config.yaml
arch: "dit"
model: "image flow-matching model"
dataset: "photos of plants and fungi (iNaturalist)"
train_examples: 45211
image_size: 48
horizontal_flip: true
conditioning: "none"
objective: "flow_matching"
cond_dim: 128
logit_normal_time: false
norm: "layernorm"
hidden_act: "gelu"
mlp_ratio: 3
head_dim: 16
fused_qkv: true
qk_norm: true
inner_norm: false
moe: "expert_choice"
num_experts: 16
moe_every: 2
expert_mlp_ratio: 0.25
experts_per_token: 2
shared_expert: true
patch_size: [6, 6]
layers: 12
width: 256
positions: "learned"
optimizer: "soap"
beta2: 0.99
learning_rate: 0.0016
beta1: 0.9
shampoo_beta: 0.99
eps: 1e-08
precondition_frequency: 10
max_precond_dim: 1024
one_sided: false
adamw_lr_other_params: 0.0027
magnitude_pruning: 0.5
max_steps: 11800
batch_size: 64
epochs: 16.7
lr_schedule: "cosine"
final_lr_fraction: 0.05
warmup_steps: 230
weight_decay: 0.4
adamw_weight_decay_other_params: 0.01
Rows from block 9 of a small image flow-matching model, named by matrix and row number. Rows with one number within an expert belong to one neuron, the router's apart. Each number is 500 + 40 x the weight over its row's rms, rounded and kept within 0 to 999. All counts start at 0. Numbers have three digits each.
After each expert's rows are labels from the 100 images, of 14976 (inputs lightly noised), where the router gives the expert most weight on average: "colour at peak" is the nearest of a few named colours to the mean colour under the peak. Only what is clearly more common there than usual is listed. The data: photos of plants and fungi (iNaturalist). In brackets: how many of the 100.
# router: router (model.blocks.9.mlp.router.weight, 16x256, trained with AdamW), inputs 128-255
# up: expert up (model.blocks.9.mlp.up, 16x64x256), inputs 128-255
# down: expert down (model.blocks.9.mlp.down, 16x256x64, transposed), outputs 128-255

# expert 12
router.12:519454515475500507482460502553494459556414533524473503530522483386525486480480477513499455491512466526463513486485461531456500416492508516502472590501453534526554504604478502530522497498482495508499574521468509478484570540513542470437507543523520473573506529498502383505589444469486488507492447516541535510559487474553482529484509583547520490462500492459473509516492506585472515450510
up.5:500500500478500564541549420500500508500500500500500393500516500500500395418500481471500479517500500500490500418500500500659500651500496500500500500500500500349551500500523464515567518500500515418500500500463500500615465500543500500500590518500578500510572497500493500500500500500500500500416516619500500548500500489500500500500503543519500493500500541500500500445516459500500506500500
down.5:500500500500550425444500500500456500453500500500531529441543500491519500500549500545530577500585500530408500500500583521500489500500500459511504500500500500500443601441500452500498500489506500500500500554500500500500411500500500500409473512553500500500500500461500500500500500506500329557554500507500500500500481500500547500500530588535500453500500431500496414463500462500500500500460
up.6:500500500500500500508500500406450500458486500576500500500632500530475500394500500535531500378500461484553500500500500516488603500475500500500513500500500500500500647500526500527500500500500500500570500500500543686500398500500535500545500574500458500500500477500500588500500500500500500582585470500500500500500500551550500500492500582500464636500500474590500447490500500500500500438500
down.6:491500521500500500500500500547567500531577500500500500500571500500500445500500500500500500500500500478548500500500500605638500500500471500500500500458472500500646500462500500500492500500500449515500500539500500441500500436500500500572500500514595500500500390500500594500500500500473500500500500563440500548481500521495425572500500500500500487404479500500500500500500500500500500517448
up.7:437500500410500420500451450404500532500424526500500548500500453529482503424500500500510500500500513510500478500500500500442547600500430547500503461500454427416500480500491433502483500500415500500455582500505500446500500464500500548500500478412500500500500500543500487500500558523500582605516580518562449500449596569500499500499573408500412500565554512500500500500500500613500444500547
down.7:516461500526500527500500565500500525537500500461552500500500434500500500511500500500492500500463500500551403468529500500500500574476498500568500500549500500500500527500500501500500512500432500500500500559500549500500500500500529404500485500508500434431445500501500500500544500500526506500526435500551450449422529407500612510547441500500477510500500500500500422500562414500437500487500
up.8:500500500500474500428456493500500480500500502509500509500459500500421500500500500468500500500500500500500500578500500500436464509549564576500484500559500582531500432456519458518500479562444500456500438500445451500503500591557500466500417570444572500500500500500500484500422500500429500500500500500525500500616477500453500589497500546461401500468500500500500474512444500533500500500500
down.8:462520500433500500500500500500500474500500500601500500500444518500500500498500473500500500500543500500497602549444574514500500537407500500452470500527441585500500544500497500610500500500500500537556500500500442500500453500500500500602500500500500492556467500516513556500500500534588539533587530509500500442483500517492528450500513434511388463509500500497500500500500500619514500571560
up.9:500500500500565624393500500518500403500500500561500500500579500500500500500482467500500470425430490500416497515500526513500500500552456500524555488500469508500538500532429494589443499435614500500500500500500500533447503500500509475458447481438500500500525500500516472500500502411500400489550496508578500500500500500466483451500434508520500523611500500500500418500500650464500489500500
down.9:500571442503500498500572500416500597500500466471574500430437500536444516500500544500500598500570530422552500464412500500430500439500449500476562500500500500561479500500500500490619537500500500511435444537500436509544500456500495500500528500524426500332500532494524500423500500455482466480500489502396561500500552500526500542542417500500568488610500500412463500500500500500500543534500
colour at peak: pink (40)

# expert 5
router.5:539500435536519454441489487475522513471421484489451558545499494460482539533519522539475484480509436501521465473421497482453480475425467472461452489503521412482435490465488527445512469461414521452502539457506490472525510517522512556532468482535438551487498514568471505504510529514534579483457486540497515404495480497513527531481479456524473526467437402526504483489515510504480473449451
up.5:500500503500491511545500523500500500500500500500559500500500500555500500500430534429500500500519395449525543500455500528500507644500500513480500500500500480553500556522458500432469500468500500421497495496500569465500500543486500425500486499457521393500500500500500518481496534604487559500500500549465500500500500500490380576500500469567489500480570500500571500500500491500501500517521
down.5:500489500450500412513525562500531500477500500534500500500444500500500500475482483356500557612500500491500500500500500461500500500421473414500459500467475500500423497549524556500500500500498488500500500401451500528512534500519489496454500480500516500582488500581500500505500500500577441500521451463463524441500500500557528500500418509474500475561500500500507475500528415607500500500443
up.6:537500546500500444489481500500500373497464500500468500541500470429500570500500474500500483503452500544500500589500500500500503480500629500500500500469561506500500501500500379500525411500539480551511467500493511534438500500500500500500574500557500435584606471564443604365494540500551500500500500483536500541500375500500489500500492587521500552500500476500576529442500500535500500500396
down.6:499500455500566500500500500500500442557500391500500500505500500500500520500500464500500551515500500500415526500511500452455439511530500370500450504501500568469526529546500573541443500470558500472429511500500549463500524530464476561500449469655500541500549467500500552495450420500500500500559500500601500500390500500499500521549500500516500479500500500495513566500500500407537608500488
up.7:444461493474500500500394500500500455489500447531500500500500501465500500469497500500500477473500500500459457500500463483500450500500500480533502500500487500466468500500507340500500500548482415500517500500500463549417500500500538500500500470576486426562500500500500500500565531500523518500500500510463462500574441582428500526470462574551500546500500500500500567556500500570505500522500
down.7:443500480502495500615500500475500450537528500495500500500496497500500500503500491440500482500500556500500500500480495439509500507599560500562465500455509500465555500400481493500500500447414500588465454500500500426500500441500445500500484530567500538527500518500500500509500404510500537500471500530389535500593451500500487518500457514500500471500547430500421500500500500500500500500340
up.8:507538500390572500500529500500500500500500500557521506402627500497500500500469446500500500500572552500500517481500500500514500500500450472527456500500500464523514500500500500500500500500500500510500609413500460500524622491491500500500504500500467547474500562472500464500511500391500500442500500500500500500500513500500374500330500500435401500500500500500505460500521500387498500410500
down.8:506486527500500491403500500421475530500441500500500500456500482514500506500500500500482542506422500496500500500500500500472500500393435500500500500482500500427570507500402480592500438442500517481500482500525500500570500500482509607478500466500500500500500376500551500564454415500500500529523500500550425543500500500500514596500628500500518496565500500500500433500500500500510457501500
up.9:439544400500449617601500500500500500436500500500573442500398500535500419500500464533511500392500500500481407394500500524500500584531500500500447500576500500500500500500544500500500484551534500500588500442549500500500566545500500500500500470459528559500529500500500500475500512500505500438595541500610477606500511500500414586600500483500459411500532547500500423500508500468457500500500
down.9:500500500500485399500500500500445567457500500500500500463515390548511500517554533553500485500501500546520479509591494500631437556500554500500386500582500547480575546500500500510500500500571505413500500500471500511500500500524500500500500500500500500479500593536500510500500522500500500518485500500494500500521500589499500474500500530500500500500581500500461433500500516500427535477499
colour at peak: grey (91)

# expert 3
router.3:430520509540499520565537562481512479471447489473545570538499520593523458503459528570579476456512516417563542497518495452573482504452492483454522508489531490513450500467505501502481520524568504518500442515504474548545525512498437475448470560475553477530449499674525472488465527535508509435522506498502441490483522478590504533545468524529517450454519490531526487482570474483466475563549
up.5:500500500521589500500429500500465484500500499500500500485526433548500500495535500500537430443500581500500579449517571500607500600466444549527500500500528500500506500465497500500435480493500500500563557500514500500520517523448432500353500464390511418572595528532500487500500447500500496518460500500505500500485500500500617500540525516500500533618534500500500507500477500464416500562500
down.5:500500500436500423500556479492449500500538500500465500507500500391501404451500518486500514500500500541496436531411500500512487500500500500400500488561500500470500500500513500576500500661494500571500494536500500624500423500500555567534537500445500500500500567454503500500500508432573464500500455500500584500563500500513418500534500413500588500500500500500500500476581500447463500571500
up.6:436500467491550500500500433500500455366500500556500500500536500500431588502500499439500500500604500500500500621500500500500523500500500500500582438593500500419500598668500540500500500500500466500500457500500541525585500488500665460454500456500500519500573500500500500545528500500500414500500500500500441500543500540500565500500477480594500500444500500565432500569500500486585461534439
down.6:500561524513500500500500459500500500521500500441500500500500500494453500500512500474500500500500500586540435500500500500392500500517500500511557435549496500500500421500500500485500539500500500500481481567500500500500585500440500474514354424500500500500574505437490395456500463500500439500580502500500500500528500500504527415500573613466500500500500373500496500535500500458500481504368
up.7:472500500493500500535500581543500500500500398427465500440500500500500500455500500548500458552434494500500567500513500500500510661449541418500500536500500601486500412500448500500500579399500517500500500500457498500443500556500500466436420563519447477470495500573500469465500526500407505505500587544500500500500500542500500500500500525500415543476500500500500500484500518608500480500500
down.7:390500533545500483500465465555500500488354500479500500500471569500500527500431500500456560484500500482471699500500500500516500606459500500563479500500500500400500500500497561549500535500500500500500593500538501497500593570500453500500500500500500633500479510561531500500500500500500497494537500523475551493500443500522500504522432425490453500467476500500500448500500500500500500500500
up.8:511500500566505500553592457488480500500500386500500393500500500500458501455500655500500500500545424490500500500500500500563500553500527487500431500427500500410570500500500369500500481586500500500417500420440393500470453425578500482552500389500500517467444500500500500389452528508498500549436500487486489566500500510494500500532512429464430543500481500564500495500555500500510549523500
down.8:500512500500500437500500428500442500500377500549556500482500500500530573500500390500500504477525440331461512500500500559524500500500500470500556506518593500500500500500555500577500500500500500500500500500530540485500500500500451500413500552500500500500500500483500564604542538500500459501544603530585500619500500515546471500500492500509500406500500441500500560500500500500534500523500
up.9:500500500485544500500464478500500500469500475500500500500555601561370500464496465500601600442495500424500505500541432500500452558495500540500500418432510448388498500601449518482500500500500500500500415542488520494464504500479491500500516453500500500500489500492500500525578500500488500497527476500500451512471500500500500500500500429580500432475470500500500500425450500500500599500537
down.9:454558500592500500534500467510564500523448500500544500520550500593595500500500500464500408497472576535500528500456558500524500500500483500500530463554500523500504460500520500550530559500500445500500510500556531494500500500500456500563500501438547500596565439500499481500538445502475551599408500507504445491482500500500564479535457500500548464533519563500498529560500507493533426519500
colour at peak: brown (78)

# expert 8
router.8:455489526542514514548546528562510506387559449444524506514513493527575430450470552536453571493503510473535533535485492473540490471477500495526503485504502543510460569489487518515484497472570548548549531490497468562495529508448477489434465505553523460436461454524495521507552558479470450500481494542472490547485455474467518525540462512473536492479558508543476511466523442496442422535415
up.5:500500451529500548500506475447500504424500500521459500462626521447610480500573500500518500500537513500500500500500531436455500500500500546500500454500500456515508525544500500500554510500709583500563500440500500500500500469500500519545500583500524497504500492468572496500500500457500500427544464504565553500453572402500557500553460500472500500456521541500500500460515500500500500500500
down.5:500500557587484629500500488500500500513495500500500552500602458500597460511552500565500500493485500431588549465500500479500479500500500494536547519500500500500423500500569531508500467500558453500526500500474493500447555500500517500500500575510551500500500520415392500500500500498470565558562500507493553554495552637539446500567481500500500550535528600500500500485514452500500494450500
up.6:500500610437449500567500500556500500500500500481500500540560489517540443577500500500432553540468500500500448500511500500500500500596545500532504439500500567437505500500450416500555500500548460525513500554335500519476521496505333541500500455602546584530522627500445500424500500500500505466443500500455500500449414500486500399547575500500500500500558500473533500500458500500500478562460
down.6:495500437500500500426482470500500500421453500486500500469514527520592463393500486493420500500553500500500500478663500487527500500483563500500500500500541479581500527500500612496500449500500541469500500517377500500493500500522631565500500442563537512500516647474500554422510500537516500517500500500527576549436500500391500595500587500484500500500500473545476500500500457500500500500500
up.7:500500485500500500456571500500500500500571501500500500468402500481456509500437401560483500500473500500478500532500500500500391500521500500500474500543587500489500500526500529524500528500566500469500500510500500500500443500500511505545541500469528574483500500460580417500426500500493560500500500529500419500475500449534526509500500489564500441588500500504570543393455546607543500500500
down.7:500517500560500584500412500545500500500554500502500500500426500490409500500500500561468500484500500500500447581588446500611393610466526500500462500500500557541500500500412500500500471500586500520500412500500451500500591500502500535500500500500500609491500500500447500500500512492501405500516500548500477500500500500489500500473500539500460536371500500448500500426500500443533500500489
up.8:500553500500577467500477500530564500500511542469500500596500500500445500496500500454540500500500455461500449482500514567526564500500422500500516459427500542500500500500500639417500500429594463554500453500500500500560526475500575500500500606500568500409423520571500500500500500500549428489500451548500500500500485500500500394538486515555500500500474500531492522437500500549500417512500
down.8:472500500500500459553518500495426500500583506444597500423479500463470500488500500452544500444500437500529500483500500500500552454500421586500500554463500439500500500536500510500463500588500581466500500426501543500507500500500477559479500570500520590491427510500557500468500500500500564500506500520500500500577500500500571637500500500561500536521558500416517500474500500500466451500519
up.9:550601528500473500500500531500500527588500500500513500546576451500528500500500500524500500500512564500538500519433474500454443501500500617500380500476500500547500500544500500500422500500500427518500500600444500500459568522548500548473585500458572500479345500531569500574511537520534500500449500425430500500500500500500500425408478500500483500500500500500439587519492500500538464500522
down.9:540404500500528500500500476500500537423484449547500498500535523500500500461500500500569514548500500500420500500545462500500482452500500500500424552500567500435500500500439497591500546582457544500500439594441500500505352501537500500546455500500524355500399500500500500500500518453547502500425500594500502500526500500500500598500500500500500500479500500500546500528500575500546508500500
colour at peak: grey (80)

# expert 7
router.7:546557479507549469460512494383579468428408470454493498437530498488457433567478506451509493576494473495513511395498538455499527476484541547488496496453476446481444523478547456481456491475453468438445521421497514479488450477525459502526472508506521510530522495510493487506493491543560597495507547518504517423441520499496485486466485413516524518444446391492477432552511484508579517432526
up.5:502539500500491533544500500576506397500500500408500500500524513500500500473500590492500500500487491458590508421414459564550500500504500510545558500500500500500517549501500480500492500497500500526500496500412500553500403559595438476500470500555544493500500500500500530421494500459538476455546500565500431500535500500500439415500525500500475500421509525499500533517500500500508500500586
down.5:505500428419435606500500469500500485505495500570551500519494500451542500528530496500500599519452603457481621500493500500500500508508500433462452500394500500500500500500500500504500559500538484500578500500500459534464369542486453520559500500428621500603500500398500500500571529500462500503435500535500457456535539519467470500500500500450500456500556500500500500519572472483500500546500
up.6:505540632393500500500500500589500500492500500500500463454592500500546437500500500500448500553500592500428500579500500584535547500500500463487500615475408525502560471554480500500387466500500500525500500482511618478524500500522500423470392380427588526500500500363452469477500514500500500500500500582532488577530538500502556500459548500500500500466500500500614443529454500512555549508452
down.6:500567502500460599500481500500563500500500500500500536500500465500500500564500506545500500500500545500489522553500460433533526500536540500474434470500500500500681500511500500500500500500500408500490624500500455461579592490500500500500500500500500500500500500500510437500540500500500540558500500500500500500546500567428500500500478516459500620500500494500484500410500413500500500497500
up.7:481490454430427500500505500601454458616500483500500500606494500500597500500492500526533500473500523586481500485500500500527500469500500458519498460500411500500500487500437548500488500608500500517435490500500604429500500500474500500500500500485532500524500500500500403500521500500455500504500500500488534561500500466520500500499467500500500452500500500486504625500539509540500500536500
down.7:446479538493622500572480480541500465500500461555500500492510419500427568523562500465500500502500500500500500545500500521500500500500500500422497500500500500468709500500500500500522500520386500437500500526500628500500528500485468497500500500500500500521500500340514500500487500500507442530500500487500500500439459500462570500421560500460500500534581500500490554500500500500500500500500
up.8:546475500533500500569454500599500537599428573500500557500445500500500499500485506500500541500539500500500500500464500500500512453500440431500500495500470459448560501500500528500450481500465500536500581500594454483438440437500436500500500421500500500581500500540499500500500500500528500500564541500500500500450570405455500500532500431623535500500500496500469517500552436500419548477500
down.8:500498627348472500500500489500500501500500500500455450500540465500500500534510482425528450452500456525402411500500470419500500500459500488500500487578459500528495500504526500533500389472529485540478500487500500500500464440514372500491500493500500599500500500500500500500570500500560400534500500500466462525500500500500574500500456419546535432474500423544491512500574439500488505500594
up.9:500460423632472543500500543553571500533500500500500469500500500500500417434500500528500500500500455396500493568500500514511511500512500500482500566532587500444500426553500550500501452500500535479574500500494500495500556500500503500439500500550500500500521500498500443500492500479500500500500430500430514469502500500530437582582500500537530500500500515500500500500500500498563528480500
down.9:522500539421420443623500500529500501449500494562500500531500500411533487394500455500500527500538500500500500552500487490500500500500594500403500500512546517445606500450500500552522537500582500487500466443487500500500472506654500500500500597500497500467500487500500500550500500500500473474500500573500499571500500442500538474447496526500536415570500500500574500451500478403500566527448
colour at peak: grey (89)

# expert 4
router.4:484529507449509474480489518403531517542585559582444496406456494559489503502584518461552484536540507470475503458503476515508546528516497537537502507497449518471541473570471434511538469522502462482481443441479445444484393543537459480554527464468544501503528545419494499505496534461573473477418439441546497523469542521398496491474501460470547560450461500502506533488470493545567578494613
up.5:500539500500500500493582489460500644500500471517492571500500500640455500500477563500506519592500500500500493500500473500500500500500500500477500500525445482500533500500533500500565502501530502500500500500436500500500500500500514448615437500500590571500487500500437462522375383500485543407447446568424500401462500469509500500500500500500500586500535500500570500500487381471375500585500
down.5:399508489459500550503523500500579500500514491460443400444488500501393500500500500393531546544500434500435591527451500518487500503574500526500588507586500500500500436500500500436500611500500500575528500565492495500500500500500534500557487500553522535500527510570500500531551559500422500536500500500434472500450484500369559538583459500528404500611477441553507500461500503482500500527471
up.6:571500500500500565500500554500447500482586582500500604517417500576500397500511458500465575429465500500500481527500457500499557549500578500500500504542553500500507507633500480500543524550472500425439535500532500500450569458571454500427470485532500603500500500477500500464450500475535558500500564447529500500500500500500586500520484500500500500500500500477500514500500500500500500586479
down.6:500542517432500500500564532566500500500467500566478537502442500611591579500500500527490474642500509500524500572500500500500430500413585416423500500509500500510500500592500500646567535527418430511500500500500500490392576483577500629500421500468489500478500500500500516500592500399437500585500477459452500500500503568500500448535500513399441465496444500500500500522500499449500446500511
up.7:500559500556547500582460515500469500577500622500601570545537500500500500452500500530629500441479500500500500591500522561455500500500469500500553500500518367487548512616507479500500485500532546500568475464582463500500500558500418472500500500531500500500495500454500500458500500507555478500500500500589450519500479500389500538500500523500576500442470500500500481500515500500600471436526
down.7:500544500500360500500500500500500500500500461508500497477500508500500500500421534553510556500500482500461533554500500500579500500429500500469500511516441532465410500434545500500546475513500429432558500500500500562500440500521551477500458500500500489538456537574500500500536500428500513532507468500500511477500455456500415500500486442500467500500500515500500495500500500500539500481500
up.8:528459577484560500547500500589504462540448531500500520500500500500500500500500500527492424500493500500500500663513500500500500500581500500500500500500524517546400500500580500500473445396500574500500500516478500500500500500500451536480475500500497525523540506548553516541516384500462474500500478425500364508498523500500500468425488500500500500500500520477479594500445500500500500468511
down.8:500500502487444500500371500500467416500452510595500501523463552500500500505500500509557434488500500505500500514500515476590500500484494514500435500580500500500470471500500500500566570500419500500500467500516500394500500500500500409500431500583500500590500500664500500497404500315500481500500500575536453515500500584500500500489500441500500500538614500500587507500494566614500469439450
up.9:500442500492465500459500446500509497544447573500500538500500500500500500500500500453548454500500500492500460500500537500500500500500432581554499500489500484500455486500444500500422500500422430500489439601500557530500500382547500485500500555500500500500516500500492531529500486348407619581545500565500500580588545474412534500534477475500473500500500500529500476548545500411559476493500
down.9:536500491447500382604488611535500500500500617483500509523500515500517500500500500521500500562500498446500500500500500500555511500500425457523500500500355523500500500500500562500500500500580500500500459500500500500500500470572542510500500474439500500500500500724451500500500559567500500500500454462500470396458476476505482500500500500408501500500445500574500496500500500500506523500452
colour at peak: black (29)

# expert 10
router.10:417498530465515548480517533458505567557399515486492418463498500498450480517506519505458646484452479429473346451525549507473524450493511516634479460462562499505455537517504552503535463478438508501527515476533478488487427470519494524502490452478457508454443513504521504547428500436538543478495551520469432467602513556435527521513470509561569624491434534533508471469540489482538508497527
up.5:500500500500500500524448508500500500524500574478500568378579500549526433511500500500500469490500500500500500500500606493500503380500500454500500500538500483500514500446500539500500485459500500500600505439500500500500500484525467500500500500500500535500500494500500420500618500445500500429500585500500521520500500508500500624500500500500480500500463500435525500558500484500500500540500
down.5:503500499507455598500500466500500527500632479532500500500477503500500500500575500500421564417500520470496500500500500500500599468472451500504500446500475500521500579452500500587500506496500500500500529590451500556445500500550500387500500500491500510500425500500542500607447510523500568500500500509546500500500507460500524480500500500571500555543560405500500463467500523500508467500500
up.6:500500656582470460508506479423531500509507500500500428500500500468500418459505463500500500456500500500611351500500500500500498528488500569515500500500479436449500500526500500598573494461516500500552500580528496500524500637417500500493469500590498500500481500495500486492500500500500396500483500558524500547500505544341500500500500500500541587500554502590500515500482500465500563517500
down.6:500500450555482526500489511500463500367403444500528500500500500498500500500422543545403543500500527500500342553500500505556500500500567500500500500500500500471528540500526500427453500617567500414500547500500500520500636475442500500440573500500469506444500500500426538448533577500500500500500500500500500500500565500545500500500468504466500500500396500500500485497472479500500500500508
up.7:500500500440500453619500500482500530487449500500500500557500448574500500467500491466500438500500500505591521500631500500519514500500382500500469500500500529500544500500500510500500525500500500512549469500534500500500387500539500539495521500505532503617518500500500500500577512567500500500500487507500500390500500477500500455515484359578500500500425571416615500500500500507575500500500
down.7:500500549520476500429500500486427539558500500500500538506529405417500500453381500500500560514500500492500532461359556500561500500500500385500509500500500500524500559505500500500506500500462549559500564500500500500500500500500500476500425489500500486500500505610500500566500483500500500483500488492513500500403476500408500500500503500518589488500479500500500414500521500537507500417519
up.8:500500488500546500500500500500518533500500500495500500500500460561500439476580489500447440478500479413500500463512500574507534500543528500562478500526446419461424588500583500482471458500500490519495541500529500500500500408502500500492495500448533500548518500553451548534500443638500500600518500500500500577500394447495501557520500425532419500500456482527500478500500500606462500500549
down.8:500460544500502500431500500500516537495500573500500500516500500503524461500476487500525500555500521504500500500517501500549547489460500411500514492500450500480484500494518463495500545500451500514500500481444420542564434500500494500548500500500505542474519621501457500524500503522529526500539500415500524500555500548500422549579500556500488574589487500412537502493508534500500551500500
up.9:513500526461500500500592500500518438443500500431501566500454500327500403500500500500500500500500539500434480398500500507500500500500500500508513500500500500500468483470500500419618497528500500500500500500518550613500538503500500500500500500500500436500500431500514500519500500500500485500433500619401562444582565500593500500482459524529530500500500500500500460484373605540533500500467
down.9:500500572500420550500532500456455500425448500487554457500487501425509500500539478500490500500500453500454500471500480508500509642500562579550499500495390500500500500600500495500493500500539511560494500500500464500500500500534500535500503473470500500500456556500543500500535500500498507534500502500412500541394500500500521500520440411577404599603500548584494499500500461500499500492478
colour at peak: grey (88)

# expert 11
router.11:499555474454522486510474479454504515554591499554516503496573517530464500440491490488520480515478493440469476453513489504544520606507493497503506508524491595519527449412501506515512501541474464492493370461444502508455465472512505493515458474452513556447526504471509455508470490510517476549497512514492474489486505464486492497509510482496467511538462541493525491534433478518560528542520
up.5:500369538389452486500540500500500500426541426500495500500500484530469500500539513620500506500496428598500500500500500500500500500583500462500550509500414564496500629500557500464500451500513500500500500500550500488500500500488500500501500500500581404512500550500569600500500500500500500500488500500422510500500500500500500461500500579500500517500500500555500500473449475557500564610500
down.5:460500500426500500500500500432584451500490579500500500500508500500500506500500436421500500452505539499467573438500500437500605468479500490500565522500480454500592500500500500564527556534500476494500500578500500542500500500487520500493569500500500500500500429457500500508500500572497505448545416558500500500500500499500522461500500500592577500462500500498500500500417500500500527500543
up.6:527500420483500500544427470500500573547479496500500559586500500565500500378484481490526500500500500500545500500500412500491500604609503500500500430522500486503459462500500504406607500500434500407498500518500590500500636500500500500479434500445552545500500500500453500500500500410500593440559552500500432500500493545553525593548500492608500446488497565500500547524528500524500500500500
down.6:500500463500500500496537500500507528500500500423527500500500500566500500509432500500500500500500500500452500577498617500459500500425654444498500549500500456576504500500474439500525495523353500514450500500500500500500500500416443621499583500406500495444500424475467500500436500500350500500500500506500472500536500500481500500500500500601500448500451543500500562500500500500500414500445
up.7:500458500500420545435500500500526500511574462522432503500403545500500500531522500500471587528505531587544500484450518491500500520441556500582562560500500507500572500500500563500432500558500500601492500500444531533500405467535435496486500525500465500500500548450500555419461353408488453426450490458432578500633442460463606500500464500406500487500500500500512500441508505515500500500531
down.7:528500500500545440500500498406473442500500500464438580523445500431500528500500500480530500500498500551500467500506425493481500536530488449566550500545463444505500500500509542500471492488537526505500500500475398530495393500404500486541492499553527541570526503486495502500500500572500500554500503521459500496617498565559500500537455551500500541504500500500436500455497530529548500500500
up.8:513603501461500500583500500448500545500544533500500564472500500500516438500517500548556500475500584459422500500426507500534500532576500500519500561500424555500500527500541500500500500513500500491615433500500500387531419500500500500500500461402605572439487559471500466500426539500500500500500500500500448500470500443478500500500500500543523508500456500500500631500587500462496500627606
down.8:500500565500424500478500500510503541500500486500500419469500444500481423500500545500500479403484514500500538513500554500500449500438553491500419468566520452500500500449528539475500430502434500500500500464500333500458471476525458441544632500500500500500500519500500480500497484500500500500500500500485500421438500486500387531500430551500482500571556500492467544497575588523548500500500
up.9:500500444500500500591500500557500575500500500480503500592560492500500589500500500514501500500516500522527433424614500500491415505451500500500425449500433418458500574500500440470508565500500445500500444532619481554421500468500500500500442453500500407475560534535500500500527612592500500500500500562500500500390500500500591500500500500500443500500500500591500531500500543500560531487536
down.9:500500573500500500497500500495390500416482500479500396491500469540500500515500500511521520574435500500500568500500500514577500500472500500500500555469415498475454500570459500456500500524500500558558561572543500500500500600482570500500515500500500500500458433513464552500543500500500530500500356500500505527484500500500477490500557461500500496490536415500500500500500550430500500415500
colour at peak: black (82)