python train.py --train_examples=45211 --objective="flow_matching" --logit_normal_time=false --mlp_ratio=3 --experts_per_token=2 --precondition_frequency=10 --one_sided=false --magnitude_pruning=0.5
Rows from block 2 of a small image flow-matching model, named by matrix and row number. Rows with one number belong to one neuron. Each number is 128 + 24 x the weight over its row's rms, rounded and kept within 0 to 255. All counts start at 0. Numbers have three digits each.
After each neuron's rows are labels from the 100 images, of 14976 (inputs lightly noised), where the neuron reaches its highest value: "strongest on" is what is common among them. Only what is clearly more common there than usual is listed. The data: photos of plants and fungi (iNaturalist). In brackets: how many of the 100.
# fc1: MLP up (model.blocks.2.mlp.fc1.weight, 768x256), inputs 128-255
# fc2: MLP down (model.blocks.2.mlp.fc2.weight, 256x768, transposed), outputs 128-255

fc1.401:128128148128128098145128128106128128140113166128134090081128128183128000128128128112118183128128131128139130128103191128128128181128128180149119128135096081100100128114128128154102128130119119101128112149134123109128205128128128128128128128128107160155118139061128128128163128134144128174128128035128118128128128118128128128123128128077128128128128136128128128140155133128088135179128
fc2.401:128120128145128125110139130128140158152074103128146091123128126135105048156085128128128128128128153128128128128128128128145128115159125128140128128128099128121146128135128119082152128138150125171083155067128148128128128100069128124139103128135112128204128128128107128128106128128101128148128128132132120078128096126118128128143128191134168090128101128137128128128128128136150156128130
strongest on: order Ranunculales (25)

fc1.444:104164131145150128128199196118128133104075128124154152092154128128128100128117128101128118138128128132137128069174128128128152128079128128128128128128128128128075128128128128128188128129128128127096128170128088128128100161153128148128075178128113127128128113065082128128128128128128111128128128107087128128128128128151145123128128132128128128128128128128128128095174160116128128162141
fc2.444:086093128098128128141128128128174100128136205070124110138128154128090143128139128081154128128109128128121123128128043095202089128128128128115080128128137125184097128129128133128096128128128128128103064093128189153152115128185081128127128088128128085128128148128128128128128159132172128082128128085128138096083128128140125128148134148128094128128185128128128128122151064128120127159128
strongest on: order Asterales (30)

fc1.185:176128162128128121109128121090128051128163128112128113128128109228133128128128128137128166163116125128128081113095128128128110227128128128082128128101188089128154142128128180128111128077128128128128128084128148128126186142128128128135128109128128128128109128160128128119128128139128106146180128087128128128164099128110128142093128042106128128103128128137178128128123128128165128128134
fc2.185:145140202128128066103138128128128061150128128100128064128128093224128128130128128128115128165128128128128096128143151140128128065128128170128128128128136128128192128128128128128176128130135128128128105128128128158148046114079128102128142128128128065128125128117111128118134120128128118121128151103097128122054115128128062095128128090128128142151128128128128128128128166128151128128104
strongest on: order Asterales (32); family: Asteraceae (32)

fc1.557:128166166128083073108128128128143137128159128128128137143128128229091142095128128082128128128128055128128128069118128128128131128128096128140107128128128128109080128128128128134119128128128128096128074128128128128128128128153124128128133128117168091128128128128093128083128128128128128158128128160128128128117128128103084128128180128128128062128088128124128128132128152254128145128128
fc2.557:128128128128128115128165128128128103137128128128128128128168091196109128128130158128135128128128073128133131177128129128128128128128169205203128125128128091128111145128131128128128128107128128128128128128112128128128109128124128116173128145128094174154148128128153140165154092128106128136128128128128128128128086128119128128128087094148128133124128122128128128159076128000128128205128
strongest on: order Asterales (30); family: Asteraceae (30)

fc1.644:113128128118128128084120128135128150104128155183106128142128141128128128128128154145106131128192157101128147128152142128119186128074085128128160110092108094083128119089112128167128146128128128128128128153128186139180108106134107128078159083128128128128128128154129128123128128156128120094189187113119128128072139128127125128168128119112128107171194085128139165042117167126128119128128
fc2.644:073128104189128132128128128128128128159191128105128128128128128149135149159128128128152128116154128128128166128128128094128128123128155128128128153104115084128186167128128102132128128085138128128126128124128141104128071111128149140126110141128116128232137134088126128128128137128128128128096071077128150128155128160128128128128128166121128128084146128144128128128128189128128148128128
strongest on: order Asterales (29); family: Asteraceae (29)

fc1.213:128137114117138142128128149128107128128090128092100128122128128110131070156128075128140116128099145139128142128105128159128128144128093118128141128128128093149141073128138128097117142093136131128128145125157128126084123125097128155181119147081128128128128137166128128166101128123094221116166128131159128128144144121128146128153128128137075126190078128128128071081128119110128128128128
fc2.213:070128093128189091128128104128142155128240092172128116112128152147128128113119122128124136035128171105128128073128128168087128068185128075083128128138128128128224113118128107128128145128139128143105128128128074128142118123098137128128120128133128128128128115093128135128128128128128128123128086087101101151120128113104128129127128128128115124128090128138121159128172178134128128128128
strongest on: order Asterales (29); family: Asteraceae (29)